config = dict(
    arch='regnet',
    model='image classifier',
    image_size=32,
    horizontal_flip=True,
    norm='groupnorm',
    weight_standardization=False,
    channel_attention='se',
    kernel_size=3,
    stem='single',
    widths=[80, 160, 320],
    loss='cross_entropy',
    init='trunc_normal_002',
    optimizer='adamw',
    steps=4600,
    weight_decay=0.3,
)
Rows from block 2 of a small image classifier, named by matrix and row number. Rows with one number belong to one channel. Each number is 128 + 24 x the weight over its row's rms, rounded and kept within 0 to 255. All counts start at 0. Numbers have three digits each.
After each channel's rows are labels from the 100 images, of 14976, where the channel reaches its highest value: "top examples" is what is common among them. Only what is clearly more common there than usual is listed. The data: stained colorectal tissue patches (NCT-CRC-HE-100K). In brackets: how many of the 100.
# convs1: grouped (20 groups) 3x3 conv, stride 2 (model.blocks.2.convs.1.weight, 160x8x3x3), inputs within the group 0-7, a 3x3 kernel for each
# convs2: expand pointwise conv (model.blocks.2.convs.2.weight, 160x160x1x1, transposed), outputs 0-79

convs1.53:081151145150119106139107146084127139143110099140100144082135142162109094139096135088150148151109103136109147086140140151105100134097135081150147157109093138107138095163148161109098139108140088148152156120108135114135
convs2.53:137148128120133133161135120143122091100142115142153135153132120141098112134131140110155128116114137145143128165115102088134129128162147176142100127184180120148112108102134090157157141106108109078098132087146136122118121092126112132091105126
top examples: tissue: adipose tissue (66)

convs1.85:115125097163135161084103121103123110129146123086143127143112106171125144095091131106124090155129150098109110100144103144159116108145130142129114142131162086088129123116114174131191086127141134115110142124169096095126
convs2.85:124133108112111144134096112126131098126142138153157128113129120158095099121134135089119147115120143152124140134117098115120109112175140169147112123142170093147130129119152125171177131115103081063088165087099103126130109074148121097076089098
top examples: tissue: cancer-associated stroma (38)

convs1.21:133150175129108138158170077117139162116091119147145073119145148113106116142150069147172186137110155167177098125121115122144131128133140116147160126107119143156080108128121126138137126136135131124106130142151109138147
convs2.21:109136143131151130165133156153112114103174157144187143149122154133101111133123120120115152091146139161152117177121087077176133158133169171144104139171175139159109094144136097156141118139144114081089115125129134092128133116127090120122139158
top examples: tissue: cancer-associated stroma (37)

convs1.137:144133130136130112123111103092089084087122098097094101107086101103077089089074078106095115107105110112094095155136141156165147163154157140127130125125125139133136147129125140133135146137140141133127145138145142150148
convs2.137:130112142112110138138134152192149129129166095135120161091097118110113151103124138100099112121120121139116146116109110128118198085105122123141198167155152145089179125129125122148148134099106125142123142100111109111128138157148142114135135143
top examples: tissue: cancer-associated stroma (53)

convs1.28:125146143136152152152147153108102107107104109101085099130133141136135131145137154100103088108103086100086095131123134145140145151141157126117135134119122118126133142145133147158160163165178106101093092102088095085091
convs2.28:144112122133133104142112121154128140105144118077088137108118121145174148150113137163124101144132109099106109118136140134149126152130126093135124151126102138120148148139171177098105152139135148129093112126125131139100146133102128111148123145
top examples: tissue: cancer-associated stroma (32)

convs1.130:129124123131118122127122119124134134131148150125144146132164149151172173136174169126138144142155163134161156131146152149169179146171173139146137137136135128133128134141143145160172143177173121148141141173162131167156
convs2.130:152131121155146139118168128147165162123160129141129121127141109152133130101140121127142150151116125125096175091147136164129083098108131121096170097111115115089101144105117124140123147145129139151137132142177131137128125119124116120131123134
top examples: tissue: adipose tissue (53)

convs1.153:128146107140136104169131122140129103158150136156146119119121108146123130150131117140148146160176151143161177144146125152139119158134135152146135158192156178176175138151136140150136164148148159150133128151131179150145
convs2.153:133170143125139120133143168147137139134132128159150153147110101149124138110138123148115112152110112116106142126107135116149157118131128093141108156137093151120150164150139120129136136105119147130107124131106094109121125136128131110140130120
top examples: tissue: adipose tissue (46)

convs1.8:102138099135091151104157134099143094142073130100140114115146093142099162102154131135152105158117166124156139115163114150125168122159155106126100129097118122125103109157116159131174112167166114139098133085127104135110
convs2.8:155113062129112163125159132138129125161176115152129125152126156127093127130130158087162129089135134177133145152116099105112137125175121180153128143186149114148149115107135111174159134130124111089087144124116152097134087052164114146096117121
top examples: tissue: cancer-associated stroma (29)

convs1.116:066092065085106093084109086125162111145131136115161114126150117144133133122160124096096094110118100088112095131152131150126145145158130115171118148120140126159131117163120140116152128158122126159119144124133109157113
convs2.116:129125091086151127087154139137171124122148133128105131136092107153111125119148141102120121150145155141133166154142147134114147128122120132132114149105130098123139149127130110115154130080106116131128150139091099153123092055109148110094091058
top examples: tissue: mucus (39); tissue: debris (34)

convs1.72:134114119117160175116154120120100096112131120102132104125148136150147172146185154100085077109139143105129124127121120138161159145171151107113086093109112107140118134147101137173164143156118119127117120169130132104090
convs2.72:136128130133150141103110164146152133145126154097133156107133111099128154133128100130144147114138110109172137152112142124160120146195119121145124138155107136164119142118173151092146158088120102099121124140132117154145129123094149148110146111
top examples: tissue: smooth muscle (69)

convs1.34:103089081089119073090101091149137153143163157122132135157139144150143149141135130159145148145141123134128142087096092125103096097100074109128119142133154128123105095101092113104108133096112124123125109113096113128102
convs2.34:149139119143136151117153135110128147142174163159124176115132086123128099101170140128099142141067099122079131168161152163152091132134130105144168115089111100140104122140153145099129131098083154186135121132112105093117114116111127101099144087
top examples: tissue: mucus (41)

convs1.60:100084101099147104101105102091088110089150119107105120099079097086133103102100102116126121138146141140159155123139139145151155150161164135137142143159154134147145128130144138150164136147158130140142145169147137167162
convs2.60:096138152166160108146128145112126153144143146123168134096191156169134138135130123150166119123172165127127126096123132146143090166158122131110128088140134144150107113127166164113119128113145154149120113164086169112161191191154115173125184181
top examples: tissue: mucus (37)

convs1.29:153167108105085175151139099144163109114121182126156103142148104097114153117143095138148113127104158121161107155167107125104183134161103131115075118110141113125102145119129110107142137110103140148113111092159124133122
convs2.29:090157138138132133165138099119134150108114123139165098140179119131118122103104114122122183078149153125130119122082068068144097082171124154158132139137159130162102060116136138141131117119131126129120113126115119077098115098123091098108116139
top examples: tissue: smooth muscle (36); tissue: cancer-associated stroma (29)

convs1.58:086108101089084093088081083104092110081095080103094097125123095104125105116073113159149148153153122153131150146136134147124125121143132157150148143147163147127135134139126129123148138137132141110131114112134099127116
convs2.58:086093091157119094112082103127111130083120120106108093105124148150148152139117116127104108103129126124129096140086099120128099099107125120089091095148102138138087149112115109112117126112112120125129106148112101130112136145127143119114116134
top examples: tissue: smooth muscle (57); tissue: debris (38)