Weights of a small image classifier.
Model: depths [2, 5, 5], widths [80, 160, 320].
Training: adamw at rate 0.0015, 4600 steps, batches of 64.
Data: trained on stained colorectal tissue patches (NCT-CRC-HE-100K), 3.3 epochs.
Rows from block 2 of a small image classifier, named by matrix and row number. Rows with one number belong to one channel. Each number is 128 + 32 x the weight over its row's rms, rounded and kept within 0 to 255. All counts start at 0.
After each channel's rows are labels from the 100 images, of 14976, where the channel reaches its highest value: "strongest on" is what is common among them. Only what is clearly more common there than usual is listed. The data: stained colorectal tissue patches (NCT-CRC-HE-100K).
# convs1: grouped (20 groups) 3x3 conv, stride 2 (model.blocks.2.convs.1.weight, 160x8x3x3), inputs within the group 0-7, a 3x3 kernel for each
# convs2: expand pointwise conv (model.blocks.2.convs.2.weight, 160x160x1x1, transposed), outputs 0-79

convs1.151 [ 79 115 124 129 145  83 112 103  59 139 117  92 165 134  77 135 113  36 166 149 145 180 171 103 153 124  92 151 155 120 174 158 126 147 137 103 144 126  86 146 152  80 140 118  43 161 154 136 179 168 101 133 145 107 125 156 138 133 165 115 122 144 146 188 135 116 186 160 105 144 137  85]
convs2.151 [190 168 132  79 151 160 149 183 198 206 120 112 125 160 173 165 166 177 138  86  96 135 100 120 107 173 146 142  92  92 221  86  95 187 149 147 164 148 165 131 131 192 107 107 134 140 152  69 150  97 110 141 134 175 179 123 102  95 140 147 107 128  93 126 115 121 127 115 151 111 153 112 155 145 102 146 114 125 143 138]
strongest on: tissue: adipose tissue

convs1.112 [188 183 160 182 210 189 170 175 187 100  99 115 103 104 104 133 102 100 141 107 150 106 118 129 138  98  98 148 183 161 160 193 180 176 186 174 146 128 119 164 161 117 120 147 146 155 125 129  86 109 112  98 102 116 139 149 146 137 134 140 107 140 133  98  95 114 105 110 107 126  79 116]
convs2.112 [151 139 137 174 169 139 123 102 147 180 132 182  99 160 169 133 126 189 109 119  79 105 181 111 121 102 149 106 125 148 138  98 110 101  87 112  68  80 114  98 128 222 139 132 129 145  98 163 173 128 128 162 178 208 129 117 131 125 137 160  98 125 132 161 122 141 111  87 132 129 140 117  93 157 134 172  91 124 134 139]
strongest on: tissue: debris

convs1.87 [119 170 107 107  97 169 128 114  68 124 142  78 110 131 139 111 147  98 103 172 113 123 111 168 134 112  72 110 167 103 112  96 180 142 129  68 125 126  66 135 144 122 137 157 135 116 154 110 109 104 170 150 101  57 121 193  96 137 110 209 145 153  87 110 170 122 103  98 181 151  90  75]
convs2.87 [117 150 158  82 102 154 190 117 105 134 135  81 134 161 150 159 203 143 129  96 127 133  81 109 113 155 147  84 109 136 110 121 138 168 139 143 165 109  86  94 163 121 114 203 166 219 126  96 121 198 198 131 170 123 108 129 131  94 190 180 138 100 101  90  35  81 168  58 100 103 112 157 150 111 145 121  90  96 106 137]
strongest on: tissue: cancer-associated stroma

convs1.80 [151 181 106 101  88  97 125 135 126 129 101 116 133 107 112 124 177 147 162 164 110  95  84  93 137 133 132 147 168  78  80  78 106 115 149 126  72 128  97  73  78  83  83 141  82 166 166 128 100  97  87 141 113 113 171 213  99 104 101 113 113 171 135 155 164 112  76  81  98 134 126 133]
convs2.80 [137 147 117  76 123 134 106 112 145 125 116  98 129  91 138 136 167  96 115  94 124 149  88 105 130 102 132  81  86 124  68 129 142 117 146 142 117  83  63  79 131  88 182 154 152 177 116  92  80 133 169 121 192  77  67 110 142 128 129 161 136 134 108  90  48  97 132  76  93 118 103 142  87  65 114 114 106 114  59 116]
strongest on: tissue: cancer-associated stroma

convs1.92 [124 142 123 137 137 141  96 100  99 110 148 158 135 179 170  89 143 142  95 123 141 106 135 137  82 116 118 144 171 140 160 182 190 144 178 153 130 178 155 143 199 198 113 168 152 126 117 126 143 127 127  97 126 133  99 109 124 120 159 139  80 136 126 161 191 166 182 204 184 138 173 179]
convs2.92 [166  92 150  62 125 162 158 194 141 168 141  43 188 210 161 129 101 170 142  47 128 106 123 114 135 150 148 135 115 134 130 122 141 159 144 135 155 145 141 135 157 115 138 116 143 146 144 120 133 130 136 143 169 137 106 140 127 148 136 120 122 152 132 136 146 104 133 162 115 141 105 128 180  95 143  95 159 116 159  92]
strongest on: tissue: smooth muscle; tissue: debris

convs1.99 [123 156 135 152 129 164 142 147 130 152 184 183 190 161 188 184 171 167 151 142 139 138 134 114 143 126 132 122 169 142 151 152 148 124 165 154 117 100 122  93 128 118  97 121 119 152 183 158 185 184 191 152 172 163 123 160 131 142 123 163 143 147 148 137 188 156 155 105 167 184 182 183]
convs2.99 [127 133 120 191 134 151 159 105 169 155  85 200 183 177 150  97 150 159 133 160 139 140 143 128 125 103 114 154 115 135 112 133 122 146 149  84 139 128 106 118 159 144 170 151 139 149 132 159 103 160 154 138 176 139  90 121 144 145 125  92 112 145 153 142 230  65  95 209  77 155  93 147 184 144 170 139 171  98 190 138]
strongest on: tissue: cancer-associated stroma; tissue: debris

convs1.88 [118 141 100 151 147 129  86 130  89 137 146 131 138 153 159 112 141 115 100 104 103 132 150 142  80 140 108 150 179 136 187 216 166 167 162 143 123 174 142 145 187 177 122 187 153 120 156 106 148 154 119  98 133  91 100 126 142 136 165 140 109 119 124 140 173 144 187 197 197 158 190 157]
convs2.88 [159 108 118  64 129 181 147 182 134 165 133  58 194 206 158 131 104 180 143  43 143 154 144 126 143 151 155 164 128 140 136 120 132 166 141 143 128 130 139 131 141 106 137 115 139 131 145 129 132 117 137 147 178 133  92 142 122 148 121 133 123 167 138 135 137 118 135 172 115 119 102 124 175  96 144 112 137 131 160 106]
strongest on: tissue: smooth muscle; tissue: debris

convs1.4 [ 77  86  83  83  67  73  85  87  94  94  88 106  83  75  88  99  82  84 130 120 120 120 102 116 141 126 122  74  79  74  69  73  69  72  71  86 118 126 119 117 117 125 126 146 143 137 123 145 131 119 138 141 150 143 101  90 112  99  89  84 112 103 100 130 129 137 134 120 127 141 150 134]
convs2.4 [133 143  91 140 145 167 119 175 169 166 131 154 159 124 168 122 127 145 112 144 169 135 113 181 149 100  84 150 103 118  96 145 188 146 120 115 146 169 109 150 111 169 113  95 144 104 177 171 164 171  57  95 101 156 108 132 113 134  99  80 130 202 188 170 162 116  88 177  95 136  90 140 108  55 174 101 170 161 146 136]
strongest on: tissue: tumour epithelium

convs1.14 [115  94 109 104  87  82 112  81  83 110  82  99  84  70  85 117  87 103 103  78 107  91  84  76 113  82  76 116 130 117 104  99 108 107 109  99 113 127  99 114  96 106 119 116  92 112 101  94  83  86  93 104 111 102  94  97  68 103  94  78  94  82  78 112 109 129 103  97 106 139 113 116]
convs2.14 [154 172  40 146 134 213  79 198 122 162 133 130 145 178 124  84 101 173  98 142 170 168 150 149 141  87  65 129 171 126 113 122 116 100 153 102 117 149 111 140  98 142 150 120 121 110 140 175 140 109  59  80 150 169 141 128 144 156  88  49 117 173 154 140 158 150  46 150 193 159 114 122  98  75  85  63 157 156 132 127]
strongest on: tissue: tumour epithelium; tissue: debris; tissue: lymphocytes

convs1.159 [144 139  95 164 166 115 144 148 104 137 145  97 145 155  92 154 173  99 150 167 127 170 175 105 170 169 108 145 141 114 156 169 144 158 163 140 155 148  70 150 167  91 150 154  90 133 148  75 175 181 143 146 160 145 133 144  89 148 183  99 170 146  92 163 202 120 180 179 152 168 148 120]
convs2.159 [150 166 171 133 145 129 137 162 194 165 135 160 114 149 145 159 162 162 162  90 110 167 121 119  95 133 123 116 107 121 147 112 118 136 128 136 109  80 136 114 183 198 142 162 147 124 140 139 162 129 133 136 121 219 156 138 162 136 156 148 115  95  93 143 137  90 104 113  84 126 105 115 145 167 123 131 140 156 171 128]
strongest on: tissue: adipose tissue

convs1.13 [ 98  84 109  84  72  81 100  73  78 102  75 104  87  87  88 113  99  86 111  78  86  93  73  80 108  84  82 135 126 140 114 119 113 122 118 120 120 130  99 121  94  94 119 116  91 123 118 125  95  96  97 102 100 103  94  95  72 103  96  84  94  80  84 118  99 121 102  89 106 138 110 117]
convs2.13 [168 177  57 148 145 203  86 169 152 164 120 149 156 183 133  91 114 186 117 143 163 151 171 136 140  88  53 152 175 134  90 124 111 102 148 113 124 132  89 133  97 148 148 129 118  89 131 169 140 107  71  80 146 177 138 125 160 155  69  55 144 152 153 150 161 146  41 155 173 164  99 119  83  78  93  64 167 140 136 128]
strongest on: tissue: tumour epithelium; tissue: debris; tissue: lymphocytes

convs1.48 [139 156 160 190 154 184 164 165 179 139 148 152 173 118 150 161 160 156 121 151 143 167 118 148 151 150 157 141 161 175 189 164 178 169 181 183 124 157 161 175 122 160 165 166 163 125 145 161 178 138 174 151 159 155 138 159 159 177 134 158 149 157 152 147 152 151 166 124 144 143 146 148]
convs2.48 [178 157  69  96 158 160 123 146 136 142 159 113 152 138 132 142 123 147 164  92 122 151 126  88 139 178 168 129 143 110 211 115 140 154 133 226 174 168 165 159 107 143 123 121 117 139 158  73 152 116 153 100 111 143 180 109 112  89 155 155  98 131 131 148 168 138 176 137 123 133 186 146  95  98 129 180 127  97 105 141]
strongest on: tissue: adipose tissue

convs1.134 [145 136 138 149 131 124 140 127 123 114 124 118 104 139 139 110 123 133 123 190 158 165 208 207 139 210 182 139 154 139 139 158 170 139 172 167 127 143 153 141 180 197 143 189 190 132 144 145 138 139 136 129 131 128 130 125 139 147 153 173 139 174 182 120 157 129 125 193 171 123 173 159]
convs2.134 [155 143 132 144 152 135 111 177 136 175 178 181 122 205 139 140 142 126 138 141  98 176 145 135  84 129 134 141 140 149 138  92 124 126  80 180  89 146 136 160 125  62  92 100 136 117 111 154  70  88 112 135  69  79 121 100 106 109 142 109 119 173 123 148 146 143 129 147 190 141 147 120 120 117 145 136 104 144 135 137]
strongest on: tissue: adipose tissue

convs1.35 [130 128 162 150 166 155 147 112 157 138 135 109 136 108  96 115 119 135 122 129 121 148 151 152 122 156 142 147 123 123 146  98 110 139  68 116 122 147 126 147 144 161 158 181 189  92 116 129 135 140 177 152 160 180 112 132 151 151 143 178 147 134 175 148 175 162 186 193 217 184 203 201]
convs2.35 [150  98 114 147 109  74 141  83 122 166 135 139  89 161  68  76  80 137  86 132 139 152 181 167 123 106 122 163 107  97 136 140 117 115 103 119 114 144 150 147 140 119 123 113 105 101 144 123 154  77 126 139 109 134 144 138 168 174  95 112 149 156 150 147 144  84 109 158 117 100 133  74 163 137  96  99 104 151 132 161]
strongest on: tissue: tumour epithelium

convs1.132 [123 117 108 119 113 111 141 118 111 120 123 119 126 144 142  98 130 133 142 207 167 173 231 214 148 210 198 135 131 138 131 159 162 129 145 145 119 148 163 141 178 184 155 169 173 127 131 126 141 128 125 104  96 103 137 128 132 148 177 159 136 155 177 115 151 131 140 184 156 108 154 145]
convs2.132 [161 140 139 166 164 136 138 176 127 154 176 177 114 156 160 134 149 126 140 149 101 205 140 130 119 136 138 146 147 164 127 128 131 144  66 163 104 147 133 157 107  63  81  84 113  93  82 166  76  89 119  85  77  80 135  66 108 114 122 114 121 161 150 129 157 173 132 171 193 107 142 124 132 141 159 135 110 147 138 146]
strongest on: tissue: adipose tissue

convs1.84 [145  84 134  83  95 117 138 148 159 106 112 124 134 149  74 109 116 109 115  45 114  75 108 133 136 159 166 151 100 116  90 105 114 131 149 160 162 156 119 163 159 105 138 135 116 134  77 100  85 110 132 151 159 154 160  90 191 105 121 163 168 187 206 117  60 104  70 110 126 155 161 158]
convs2.84 [156 144 167 104 142 167 183  98 175 163 123  91 175 186 153 163 190 180 107 150 149 147 118 113 132 162 159 128 114 143 152 126 105 175 145 164 189 136 155 131 146 167 140 166 135 171 170 101 169 176 174 172 145 171 176 132 137 113 182 174 118 143 139  90  71 131 179  85 123 121 148 161 152 146 169 147 128 137 133 150]
strongest on: tissue: cancer-associated stroma

convs1.5 [ 90 106 111  78 126 150 116 139 166  83 102 115 108 114 146 116 138 158  88  76  84  78  57  67  99  68  48  99 102 118 103 113 130 116 125 143 151 155 125 153 135 134 136 167 161 112  98 117  87  80  74 116  81  75 122 113 138 117 104 151 145 135 161 127  95 132 113  75  83 134  90  78]
convs2.5 [132 165 120 169 136 198 132 124 119 143 146 152 144 139 109 137 123 148 169 123 156 121 118 166 155 100  71 110 194 139  62 111 147  85  79 118  76 105  88 107 122 145 158 140 116  89 140 177 157 161  80 115 155 170 108 130 153 159 115  83 157 150 139 149 123 110  57 175 174 179  66 142 125  23 145  34 185 131 118 102]
strongest on: tissue: tumour epithelium

convs1.111 [136 112 120  81 137 123 116 164 157 142  90 102 107 111 114 170 179 182 139  95 107 106 100 102 150 179 177 153 126 108 108 110  96 137 168 168 129  85 109 119 106 103 164 181 169 135 101 100  92 102 112 134 185 170 142  90  88 103  82  96 149 177 184 134  85  80  96 113  95 139 182 174]
convs2.111 [164 147 133  84 133 164 179 152 143 145 139  63 159 178 149 153 174 170 124 104 142 103 119  87 132 183 179 143 137 108 175 149 118 186 117 189 199 161 157 130 141 152 135 155 141 163 155  84 155 161 145 154 138 142 164 138 137  78 196 162  75 119 138 139  90 114 186  84 165 144 138 167 161 129 161 160 144 112 126 145]
strongest on: tissue: mucus

convs1.89 [135 132 128 141 158 122 140 123 123 129 136 148 164 184 194 135 186 184 116 135 133 148 185 162 152 172 175 116 155 125 147 175 165 146 173 167 124 148 113 156 178 165 112 173 156 102 110 105  97 113  90 111 110 117 124 140 151 123 162 173 136 171 173 140 160 139 172 187 194 149 188 174]
convs2.89 [175  86 139  77 129 199 149 201 180 184 117  89 171 203 151 101 104 188 143  81 144 103  99 115 152 142 144 121 131 101 113 136 133 163 139 116 156 138 127 121 142 145 155 132 132 129 146 126 139 124 139 145 153 153  83 157 133 165 112 129 102 113 130 143 131 128 115 164 113 165  82 162 167 130 138  72 144 119 184 120]
strongest on: tissue: debris

convs1.59 [123 139 134 187 175 132 119 109   9 138 144 121 170 163 100 113 121   0 157 152 129 179 161  93 127 118  43 116 104 135 127 126 134 118 117 162 137 119 140 130 117 162 110 137 152 124  94 100 111 156 123 107  98  80 108 108 110 121 120 140 114 108 126 127 160 130 165 146 154 125 144 138]
convs2.59 [203 172 111 114 130 169 117 148 134 150 131  54 106 203 114 108 122 159 102 121 128 158 149 137 145 197 135  91 171 124 194 130 102 160 153 153 159 111 168 139 133 167 108 156 140 154 141 121 152 145 123 166 157 159 173  87 156 137 163 156 141  93 102 129  87 125 174 107 113 159 172 156 153 119 134 183 152 105 139 108]
strongest on: tissue: adipose tissue

convs1.73 [ 56  64  77  69 103 111  87 119  90 110  64  93  69 117 105 108 143 163 150 133 137 156 148 141 159 167 157  90  97 103  83 125 120 120 132 127 128 137 143 130 125 153 139 146 149  86  55  49  70  74  97  76 112  91 107 121 107  84 122 142 108 140 143 132 119 141 140 137 136 144 149 117]
convs2.73 [141  96 119 131 134 129 107 101 152 141 160 126 160 146 148  85 108 151  98 133 130  73 137 163 149 142 132 142 124 144 126 139  89 113 187 142 176 100 147 116 190 125 128 204 108  92 137 126 123 164  94 124 146 128 171 130 146 176  80 154 179  51 124  84  91 117 130 132 146 103 165 163 126 116  93 155 167 103 151 111]
strongest on: tissue: smooth muscle

convs1.2 [177 164 154 158 153 134 137 138 140 141 150 142 133 112 131 131 115 113 107  97 101  95  75  89 107  88  87 157 130 151 143 123 137 132 122 121 149 169 157 145 147 146 155 155 158  76  69  96  90  67  84  94  88  86 148 133 138 130  94 130 119 118 115  71  72  87  64  59  79  77  87  86]
convs2.2 [151 146 117 141 148 176  90 158 133 179 137 122 127 221 102  95 101 190  90 134 160 124 128 130 119 108 100 125 159 142  93 116 118 133 163  95 111 135  83 106 158 133 149 145 165 126 117 178 119 156 122  99 147 149  91  94 147 175 116  97 140 112 120 155 102  92  77 128 149 136  55 123 113  40 114  21 147  96 124  90]
strongest on: tissue: tumour epithelium; tissue: debris

convs1.52 [113 148 143 185 126 172 154 152 169 119 168 147 175 124 163 156 160 166 128 167 150 180 126 167 140 158 153 103 145 157 177 142 171 150 168 172 105 158 157 178 121 166 152 170 165 127 170 166 186 136 178 146 180 168 114 176 158 175 127 161 156 173 168 109 157 140 157 122 146 128 153 141]
convs2.52 [164 143  45  99 153 139 115 157 132 139 181 116 142 151 123 155 124 166 180  82 107 157 107 105 120 181 165 138 134 118 198 114 137 147 123 213 187 170 171 165 110 155 120 129 125 158 148  77 136 120 151 103 155 138 170 118 107  94 147 161  99 126 126 139 151 123 185 150 119 123 172 148  86  66 136 165 126 106 107 132]
strongest on: tissue: adipose tissue

convs1.22 [ 81 186 114 173  91 102 122  98 185  85 170  99 153  88  91 116  99 176  75 170  98 158  81  91 109  72 170  97 206 128 174  93 115 137  94 189 115 114 143 130 141 120 149 137 112  97 183 115 158  81  86 118  87 168 118 112 122 123 139 123 146 128 114  96 123 143 121 133 154 140 150 137]
convs2.22 [ 94 145 176 111 100 138 154  87 159 165 121 115 112 169 128 140 167 136 137 105 125 129  65 119 114 114 146  73 126 132  63 134 154 168 152 127 161 105  72  53 123 123 127 161 186 217 142 118 104 152 201 115 161 102  96 129 113  97 201 177 148  94 114 112  51  86 162 114 109 109  66 137 127 115 156  94 111 114 103 116]
strongest on: tissue: cancer-associated stroma; tissue: smooth muscle

convs1.110 [ 62 129  42 123 132 105  67 133  86 118 159 103 156 144 183  93 186 104 123 171  98 166 137 165 104 163 124 154 181 102 166 135 114 114 138  90 118 150  91 159 137 153 130 170 102 116 174  91 167 143 167 118 197 107 119 147 104 147 113 153 109 163  89 121 177  97 134 133 145 101 164 108]
convs2.110 [149 100  24  66 136 116  56 123 144 155 160  71 121 165  83 134  73 131 126  71 125 106 103  73 118 125 132 121 111 134 166 143 132 126 100 159 140 131 148 169 122 135 113 186 150 177 156 114 160 148 135 136 143 179 165 130 110  82 133 125  98 122 112 148 134 101 144  98  96 137 135 120  78  71 125 128 125  52 117  92]
strongest on: tissue: mucus

convs1.9 [ 98  96 103 102  77  89 131 100 107 127 113 123 110 123 111 131 142 114  99  74  94  80  62  60 104  72  83 118 125 118 101 101 109 107  97  99 113 110  90 106  82  85 116 102  82 142 135 141 113 126 131 139 129 130  95 104  84 106  87  90  99  74  65 104  70 104  90  76  75 121 105 103]
convs2.9 [156 190  66 135  98 201  69 167 137 165 132 131 171 198 126 134 116 201  79 142 142 148 151 148 145  87  50 196 156 149  57 124 106 110 150  97 126 135  82 129 131 134 147 142 111  96 143 182 139 122  73 102 116 153  98 124 160 176  86  76 134 163 128 139 150 122  49 156 188 135 107 128 110  97 101  85 139 148 116 127]
strongest on: tissue: lymphocytes; tissue: debris

convs1.38 [ 98  85  98  97 124  90  79 102 101 162 159 157 143 145 158 160 151 120 170 173 157 165 149 171 156 185 141 172 160 139 163 150 137 166 142 128  86 115  93  92 109 118  95 105 105 156 141 146 128 115 141 126  87  86 122 126  97 105 122  45  72  87  81  88  87  78  98  91 103 119  82 142]
convs2.38 [140 124 109 153 143 161 104 122 111 122 130 166 156 150 160 133  89 119  82 130  95 150 137 107 101 174 156 129 138 153 165  90 123 136  86 149 178 178 157 169 112  85 140 132 114 106 133 157 121  84 104 104 139  99 104  82 151 143  88 124 135  91  65 174 196 152 134 145  64 130  79  86 106  93 102 139 104  79 132 107]
strongest on: tissue: mucus

convs1.36 [156 120  84 101 127 145 144 148  98 105 120 111 163 150 218 120 126 171  81 147  96  77 173 123 104 141 154 113 139 152 123 177 169 100 165 149 132  91  92 159 131 120 111 139  56 161 164 145 114 139 181 166 167 182 166  95  93 103 128 137 121 146  93 103  98  89 111 148 112 124  91  47]
convs2.36 [ 92  87 109 142  80  92  81  80 100 118 119 145 115 125 150 128 120 102  98 132  37 109 170 115  63 209 139  93 119 156 135  64 128  85  86 134  83 172 153 107 143  62 125 134 104 105 100 106 148 151  71 147 174 148  76 113 185 161 119 140 122  94 138  91 148 135 145 165  96 113  87 110 158 140 122 122 125 120 151  94]
strongest on: tissue: mucus

convs1.16 [114 150 151 167 121 195 142 183 191 110 129 125 130 120 163 125 175 127 113 143 134 151 114 174 136 155 158 128 160 170 172 138 208 137 195 212  93  94 111 105 123 103  92  80 102  95 119 133 124 116 147 122 149 151  97 102  88 107 132  94  94  85  71 118 124 150 126 143 154 145 167 175]
convs2.16 [153 140  88 143 126 154 132 153 179 176 147 167 163 214 157 187 153 163 162 147 175 149 102 119 138 140 181 122 141 132 114 153 168 194 158 144 187 122 110 146 126 130 126 171 141 194 169 114 120 164 145 104 162 134 117  92 131 117 179 190 140 114 120  86  82 110 193 124 131 127 119 180  97  83 172 144 135 101  91 135]
strongest on: tissue: cancer-associated stroma

convs1.7 [116  91 138  86 115 132 110 116 128 133 107 128  67  91 190 135 148 183 141 101 120  66  54 176 142 139 170 100  88 114  70 100 163 114 139 159 153 124 102 109  77 110 123 117 108 154  94 122  69  56 140 132 115 149 160 124 141  97  92 182 146 152 175 171 131 129  93  75 144 127 139 157]
convs2.7 [185 156 113 132 119 185 181 140 148 174 121 110 190 173 136 173 168 170 167 114 176 144 129 134 193 149 158 118 180 112 116 132 148 206 135 123 198 142 122 130  97 181 158 162 112 156 186 133 177 186 148 121 162 185 159 119 147 124 180 164 121 198 129 113  97  72 144 143 164 165  92 172 123  93 174 120 186 163 113 146]
strongest on: tissue: cancer-associated stroma; tissue: debris

convs1.39 [107  54  70 104 147  84 101  85  95 180 139 134 146 122 113 148 139 125 151 176 176 145 164 155 149 149 135 141 148 146 170 180 139 148 125 146 117 119 135 131 154 129 152 159 116 154 147 137 137 136 155 165 154 120 111  61  56 101  80 107 101  79  81  88  94 112  94 100  60  94  90  86]
convs2.39 [176 144 119 156 113 175  72 137 136 117 147 154 156 157 184 131 102 152 117 140  58 133 139 135  64 184 151 141 128 149 153  84 100  90  97 162 152 187 161 138 156  61 151 120 145 117 122 167 104  78  99 115 158 114 136 115 153 147  89 122 155  79  87 186 198 154 149 181  90 109 110  78 127 111  98 141  79 104 180 120]
strongest on: tissue: mucus

convs1.17 [ 84  73  97  94  73  72  83  71  75 127 122 124 116 112 124 131 125 130  91  91 101  84  65  71 102  83  86  89  85  87 100  69  79  97  76  80 145 147 145 154 140 150 155 160 168 143 146 143 131 120 139 146 142 142 151 152 152 164 155 156 163 166 172 124 142 118 120 144 131 112 128 123]
convs2.17 [112 147 104 157 146 154 104 124 140 160 115 152 107 179 113  72 102 154 101 162 133 145 145 145 123  57  59 136 158 130  26 128 117  60 108 101  56 117  44 106 128 108 163 135 123 101 109 156 115 138  89  97 145 131  48 121 156 161  41  84 152 124 138 155 146 133  49 142 150 158  58 108 112  75  91  45 164 107 136 104]
strongest on: tissue: tumour epithelium

convs1.6 [146 151 140 146 149 143 150 165 150 101 103 108 106  89 108 121  98  98 115  93 117  93  86  78 100  82  76 112 104  98  97 100 107 107 113 103 134 131 152 133 137 146 148 144 147  95  82 108  68  69  84 106  73  84 115 126 114 124  89 103 122  97 103  90  88 107  88  54  66  95  74  73]
convs2.6 [133 157  93 135 121 163  88 143 157 141 115 131 140 150 161 138 127 134  80 126 174 128 163 155 157  74  62 167 133 125  68 123 124  75 124  81 102 145 110 130 135 149 138 146 135  83 150 183 166 152  61 128 129 171 152 124 150 187  96  60 150 164 133 147 158  79  45 143 166 130 106  98  95  71 119  62 155 123 121 125]
strongest on: tissue: tumour epithelium

convs1.93 [131 145 104 164 146  48 116 181  36 125 137 115 163 148 131 123 153 101 114 112 114 168 131  61 138 161  56 120 150 140 170 161 129 158 157 117 147 152 131 166 150 129 144 148  99 120 141 108 154 140  70 114 179  53 110 119 117 150 133 103 117 140 101 138 173 144 176 177 136 167 176 121]
convs2.93 [155 175 133  74 140 205 155 110 156 166 106  78 152 215 176 151 185 196 151 130 131 136 122 119 137 163 135 134 120 154 156 138 140 176 162 113 176 132 142 108 141 128 112 143 142 165 180 113 144 151 152 139 149 148 136 138 139 109 142 127 128 128 138 142  47  83 115 127 122  89 124 122 145  83 143 115 134 107 142  96]
strongest on: tissue: smooth muscle